Rows from block 6 of the audio encoder of a small encoder-decoder audio transcriber, named by matrix and row number. Rows with one number belong to one neuron. Each number is 500 + 50 x the weight over its row's rms, rounded and kept within 0 to 999. All counts start at 0. Numbers have three digits each.
After each neuron's rows are labels from the 100 clips, of 14976, where the neuron reaches its largest size: "top examples" is what is common among them; "loudest band" is the band of the loudest frequency at the time of the peak. Only what is clearly more common there than usual is listed. The data: short read English sentences (LibriTTS-R). In brackets: how many of the 100.
# gate: MLP gate (encoder.blocks.6.mlp.gate.weight, 384x192), inputs 96-143
# fc1: MLP up (encoder.blocks.6.mlp.fc1.weight, 384x192), inputs 96-143
# fc2: MLP down (encoder.blocks.6.mlp.fc2.weight, 192x384, transposed), outputs 96-143

gate.210:481446487515497523555576477588454431562553529503470434530564508461542481538476477504489484543463543500497463456582527469468451533520549477486430
fc1.210:417563495543554560504446416496511441489478480571503415442603489534503489486477481518422489511451547494547497450414550578483475509490470482496498
fc2.210:427535529572451533522502478438435451463506497490545512472412563580622504551520511506542329584508487421526571440470453502492480447442416473525475
top examples: voice: male (98)
loudest band: 250 to 500 Hz (30)

gate.291:460532554577529393480479381549532458495564563500458604475445472544549602448523413498537446511470426478530564484456477506603489558539476526448458
fc1.291:510493479430525551477477460469533519520511504548425542512546541506525509454419519505423546522539480562504528551479517560462534459484504516558474
fc2.291:570460458548505573467518403546555585418523539585508519436598509559409514468381424594532562548519460467604467497375438579555425572539508544464500
top examples: the word "to" (37)
loudest band: 2000 to 4000 Hz (38)

gate.186:519506511428514444593568505470564479502495498474502441499532455520535494564471578522434534481441426508467585367473503504485510518500470570452535
fc1.186:550570502496545565544486434557466566421528458497469567542491474586532515584422457562536532451463520547422449506495543491587546453488523501574486
fc2.186:470532521482442497601478476511489502432543496553529536465517513428558430456475388563466534515563534604478472435588514493499425586477554422446500
top examples: the word "i" (54)
loudest band: 500 to 1000 Hz (32); 1000 to 2000 Hz (27)

gate.339:515417526526487552491514546388471496502420492478521476469572451504518587398525552494435548557554578458525591528468493588453499488442455606501525
fc1.339:404547458482475474623493549538446557544504519536504382536473538566484466481497452410584427498457479481478396502381564584455532469463496521539541
fc2.339:519486497376504537494494466488541526475478470521515497456477543488585531563497476525534460414366466515483487408561462512497507415493418516474577
top examples: voice: female (96)
loudest band: 250 to 500 Hz (53)

gate.8:470463467504403432500418472568446545554513513469381423457386474490557512477451510398621434483468542542566526522567572535527461572446451443507484
fc1.8:603533533572546531483559578480571530471491497497592563583578470512486472610577457512477500479465536573440434536413443526585495441485473452551436
fc2.8:532529537416479503542490485433492433496489447445508514484469487487583494515529520467601482542469502459527485509400451470535562472395423423497559
top examples: voice: female (96)
loudest band: 250 to 500 Hz (28)

gate.103:501488540499466499478554504513506552604474377529503465475548427492420456486461481433500504600501464522443504562619516593459534579442535473450412
fc1.103:520468510569507490460491515496488456470495585613615475546454470439530654534496453558462504532468460420516493557526552541458520595518452567476558
fc2.103:537439523540525453605520434442493516393448433447589529604530439466491505471487547533466442503479515526521472501540519601554502480512560537513460
top examples: the word "be" (41)
loudest band: 250 to 500 Hz (50)

gate.126:450446536459510515452480483506524523527549491562483389432485494509447558552528429605488417515507605484517533461508356516477579531538549426584439
fc1.126:460430538484585456470476470515549529499442490491567428375613472524487561501603503525469511522564521510456494454576433548546464511494554523497451
fc2.126:486489511540559425490452531578377475508525511549454578510466404596515458556459563537559543607482572510482490389527494474510440478480506457509498
top examples: voice: male (99)
loudest band: 250 to 500 Hz (52)

gate.92:475476443502448564412444522553542521474411514463482450443526555482465466482511550538561535495468516434422473485507485487530489422568498429444464
fc1.92:489498491446490536569454487515590464468611475560400496495516430553474510443471417423495564453474511535509480533474444485497508448512552391539453
fc2.92:413389480585491487432519525489499484441571526501577541521443569524507420456543514481476383516570481491470474514527466512500518532507562454399508
top examples: the word "she" (39)
loudest band: 2000 to 4000 Hz (92)

gate.292:497582417512477525501627516455475461480468544477447429455396560497473483424544501545455467595499512505432435438429516439541489586474579480524466
fc1.292:450499532474520544471591458546499498504487519488458622517544409486550477560476447487413464492465502497467561461428509588491441601524528491590507
fc2.292:521450537456530508459598455448482616522509465473463428484520458494482470516434527542493520510460513494493518445481475595483519539426607540425533
top examples: voice: female (85)
loudest band: 500 to 1000 Hz (32)

gate.247:486531505580526551457550400470545524433501543491480500526501534509400407548491532448445544463582545504532615496488424488461531433506530423504554
fc1.247:499475501499584516517455461468479504484477526501515525463598508483501493430416509532389545524590574556486501441489439567523407597467524435439512
fc2.247:464491461486518505434484472522507458601485478524486477465546436519507418500471536478448469539468499512494402526549515494443455517453526520545333
top examples: voice: male (85)
loudest band: 250 to 500 Hz (28)

gate.5:529588444480483473571501443452545493500512546495474557547426506493538498517491484434544500558493522488464539501495524552421474484481524468554476
fc1.5:460496434447427490519570533630531450510483574475446521525523519614513514427507464453516605584528471512447502503497481520441437505380479484529534
fc2.5:440481488497449410472522510556597457535447564466487509527444410500445581503516565545559482458563503460568514529456555497529497464440467510508489
top examples: the word "he" (30)
loudest band: 1000 to 2000 Hz (26)

gate.156:500514572471564497538546326489504529511459410499468521541479498562524523442473514534444493489530447563491565471603430599517505558476369616446496
fc1.156:502477583489448539553438512436499462546575506567381497485575507548511543509533455552468540428576489535485498464562518496526446425433540465507553
fc2.156:485486530596543568465505510501462455509500511438494472568500526569606501442572493494475529510441548533415434442519433591501465473490449477501505
top examples: voice: female (91)
loudest band: 250 to 500 Hz (30)

gate.17:458487642488514438351476534448556534544616489437500505553420479583548598481524436535530564555441454530520510501475477494480459476546483605493554
fc1.17:491568511501524547487565476515380539555551502574552549605524523441554552487423433527509527445525494499386486539547477493473432431522491492439473
fc2.17:437497566500517423482545552378430553556457468427521438494515436455471526455617500477585520587442504533539445506388412493482471414528440545520577
top examples: voice: female (93)
loudest band: 250 to 500 Hz (37); 4000 to 8000 Hz (32)

gate.85:472504479527504503464461468377471578516459533479509426578489571463417547477409461546490494537503543544505453484499420508511506515620496448491522
fc1.85:486543551501528501512497461431421515513483487489428607549523474474436597550374501475503548492600547447475504408461448466536506656515475516461558
fc2.85:485491517537447399530481535572543477584456510573441494604491428506478522493467530454584460439525499509557569572483477561492498426558489489551465
top examples: voice: male (88)
loudest band: 500 to 1000 Hz (38)

gate.141:462441575550520536443487510588480468570576408550456578572459517494586405462574449453507448467498519586505386645470485430410562525431491469485504
fc1.141:450400540423519485571463520616489477451354427568444521524581535531572479493473474407458459503501586568510422587485576456418482556450513534538434
fc2.141:515572531547592452545515473527543490528481541603380464447586559557611487482466509483439482504474491498530462632612482461412498516523490466434523
top examples: the word "he" (29)
loudest band: 4000 to 8000 Hz (64)

gate.279:417495481442494429456403474477532457513547609447517458474537435484489534535480548531525589586446554464562575443411569547511489485493518512505466
fc1.279:457443519523460518522438489504470375469472488571439553530517563432531481469486531594528509577591438524501537418395470559420513486364517570468526
fc2.279:454545573470494463606505431466447505453510544474550472482522468417526451496489339523528487431506463584502484515504476487551535562452517492521485
top examples: the word "was" (30)
loudest band: 250 to 500 Hz (49)

gate.155:489474467444481556573526467407493560544507478474512514488477483414524588463554491514498554545480398536453449545447561495485522539474517425501392
fc1.155:570398432538554454541626522578492447466533555563486486580506512487565520515518524507435507405558488404482533472513492459418508465497512559486595
fc2.155:559465510508461530442458505393511600472495518430490483482529499537547536505509437552535486450491476526496551450451450553463487439476507490396512
top examples: voice: male (99); the word "you" (34)
loudest band: 250 to 500 Hz (33)

gate.185:554460434508446548474507417577638476579448486539569531507508555433485479424546490514519561527597522452480496524475389490543408518409457418477590
fc1.185:525470517495487523517512447431573539443613520478510479593502450532461490516461474487533519448537459538456430584476413574505548592552500491493441
fc2.185:476552598496458388527450385604462482522542510505441476506556457438438406480423567421408527472590494474512468569561473524464561507478519524547436
top examples: voice: female (99)
loudest band: 4000 to 8000 Hz (91)

gate.158:459480467511478465442529446439582533428462541485462466584552469542594411456529468572532551632518470508518469507563479518580503481473416532679422
fc1.158:571524425417533504540466535508515378536508540494544571528452495478457520481481544466466453552404568493572568506460411417348450460554511447499531
fc2.158:537501448572480487574524564540506499445505596504407491451577439412496482451557505558500474573523529443563475513477473456456482419499502504415430
top examples: the word "be" (33)
loudest band: 250 to 500 Hz (66)

gate.2:507546457546493514588506459472538554548430514475489451559589419510527502531484437502513508492535490390499554448488490448631456460467503509530504
fc1.2:408495569601537499496542474485588517499509431522493476513553480548518488462451502569524458593457505513519412550566467567543455384509434564434484
fc2.2:576503495469399503376554484445493529485496509478508564526473427531527431531477441518565400545508558582470547506580629392487510505559393497570612
top examples: the word "it" (30)
loudest band: 250 to 500 Hz (52)

gate.65:545535505536506479494546532476415469615501524424490458435524558550461546484470534523499504349534521520605526490439498413516528418458518439424532
fc1.65:439551509551504414443476455480462500638552358496508468501572580418424588519553455527565575470552454476540472486518439479445474490537442492585581
fc2.65:450477515546476529448458499531525440618446503482445479545492447578529459547549503485475429569464557446467549570567523463552436485558460450440505
top examples: voice: male (100)
loudest band: 250 to 500 Hz (28)

gate.346:505550500524528484449420451575514565538577500468407424471529501539510462514550501446581569567561464495453474444483460547490451648547447522489494
fc1.346:429539447531484496478568488493539528619457459506451448492546511463473503529460400546556571503523571519567523514580557539518480554553451482516455
fc2.346:450450490505524511505451545563557545504463371449445539492517511467596610510437472590410462467488475418493452474513458530493499384447495532479510
top examples: voice: female (100)
loudest band: 250 to 500 Hz (39)

gate.359:564468497474425534647617365430546483541484539432451509439498518481491546523481475495389534543486519562470515470536465570437490490449524452545444
fc1.359:485479564486476547416530567636542570477454522541486456417488449495610536510422432478407417470562484459528476573555539535494508482468483473469476
fc2.359:454496458492500532387470544592576456511501507528487436508409557544540509469498481551622462516436545488474476547535554580449583425500500475534379
top examples: the word "how" (30)
loudest band: 1000 to 2000 Hz (26)

gate.219:549599561439509512480480457512449438544510501513552538482605544508532550496452486597463485425465539497445535489541539443530480563475488522412505
fc1.219:521456528351535525493445494471497513515530509478472465457511460529471509549515527495503496606474467429475580539507506592501581538495479555526508
fc2.219:555576560541498532414487582489511472510500493582432518431477434618506452553490519561438455463596463469563514549428597504489505511471547471486443
top examples: the word "he" (27)
loudest band: 250 to 500 Hz (48)

gate.332:558591437524474494519469511455529585566465526554573565446496388541556444419520520447526532512535497457494436449453647443544535543437576455503526
fc1.332:520414526508445434499466544545563418420479498522392568441471588508445483492468587388527517473561554576483500577392527510400488396516426460481554
fc2.332:519484534520441515446482533401435468569484482486478516487475526515491423485521495529460596562461518516460499568596578511545433523485533541559491
top examples: the word "it" (44); the word "is" (31)
loudest band: 250 to 500 Hz (49)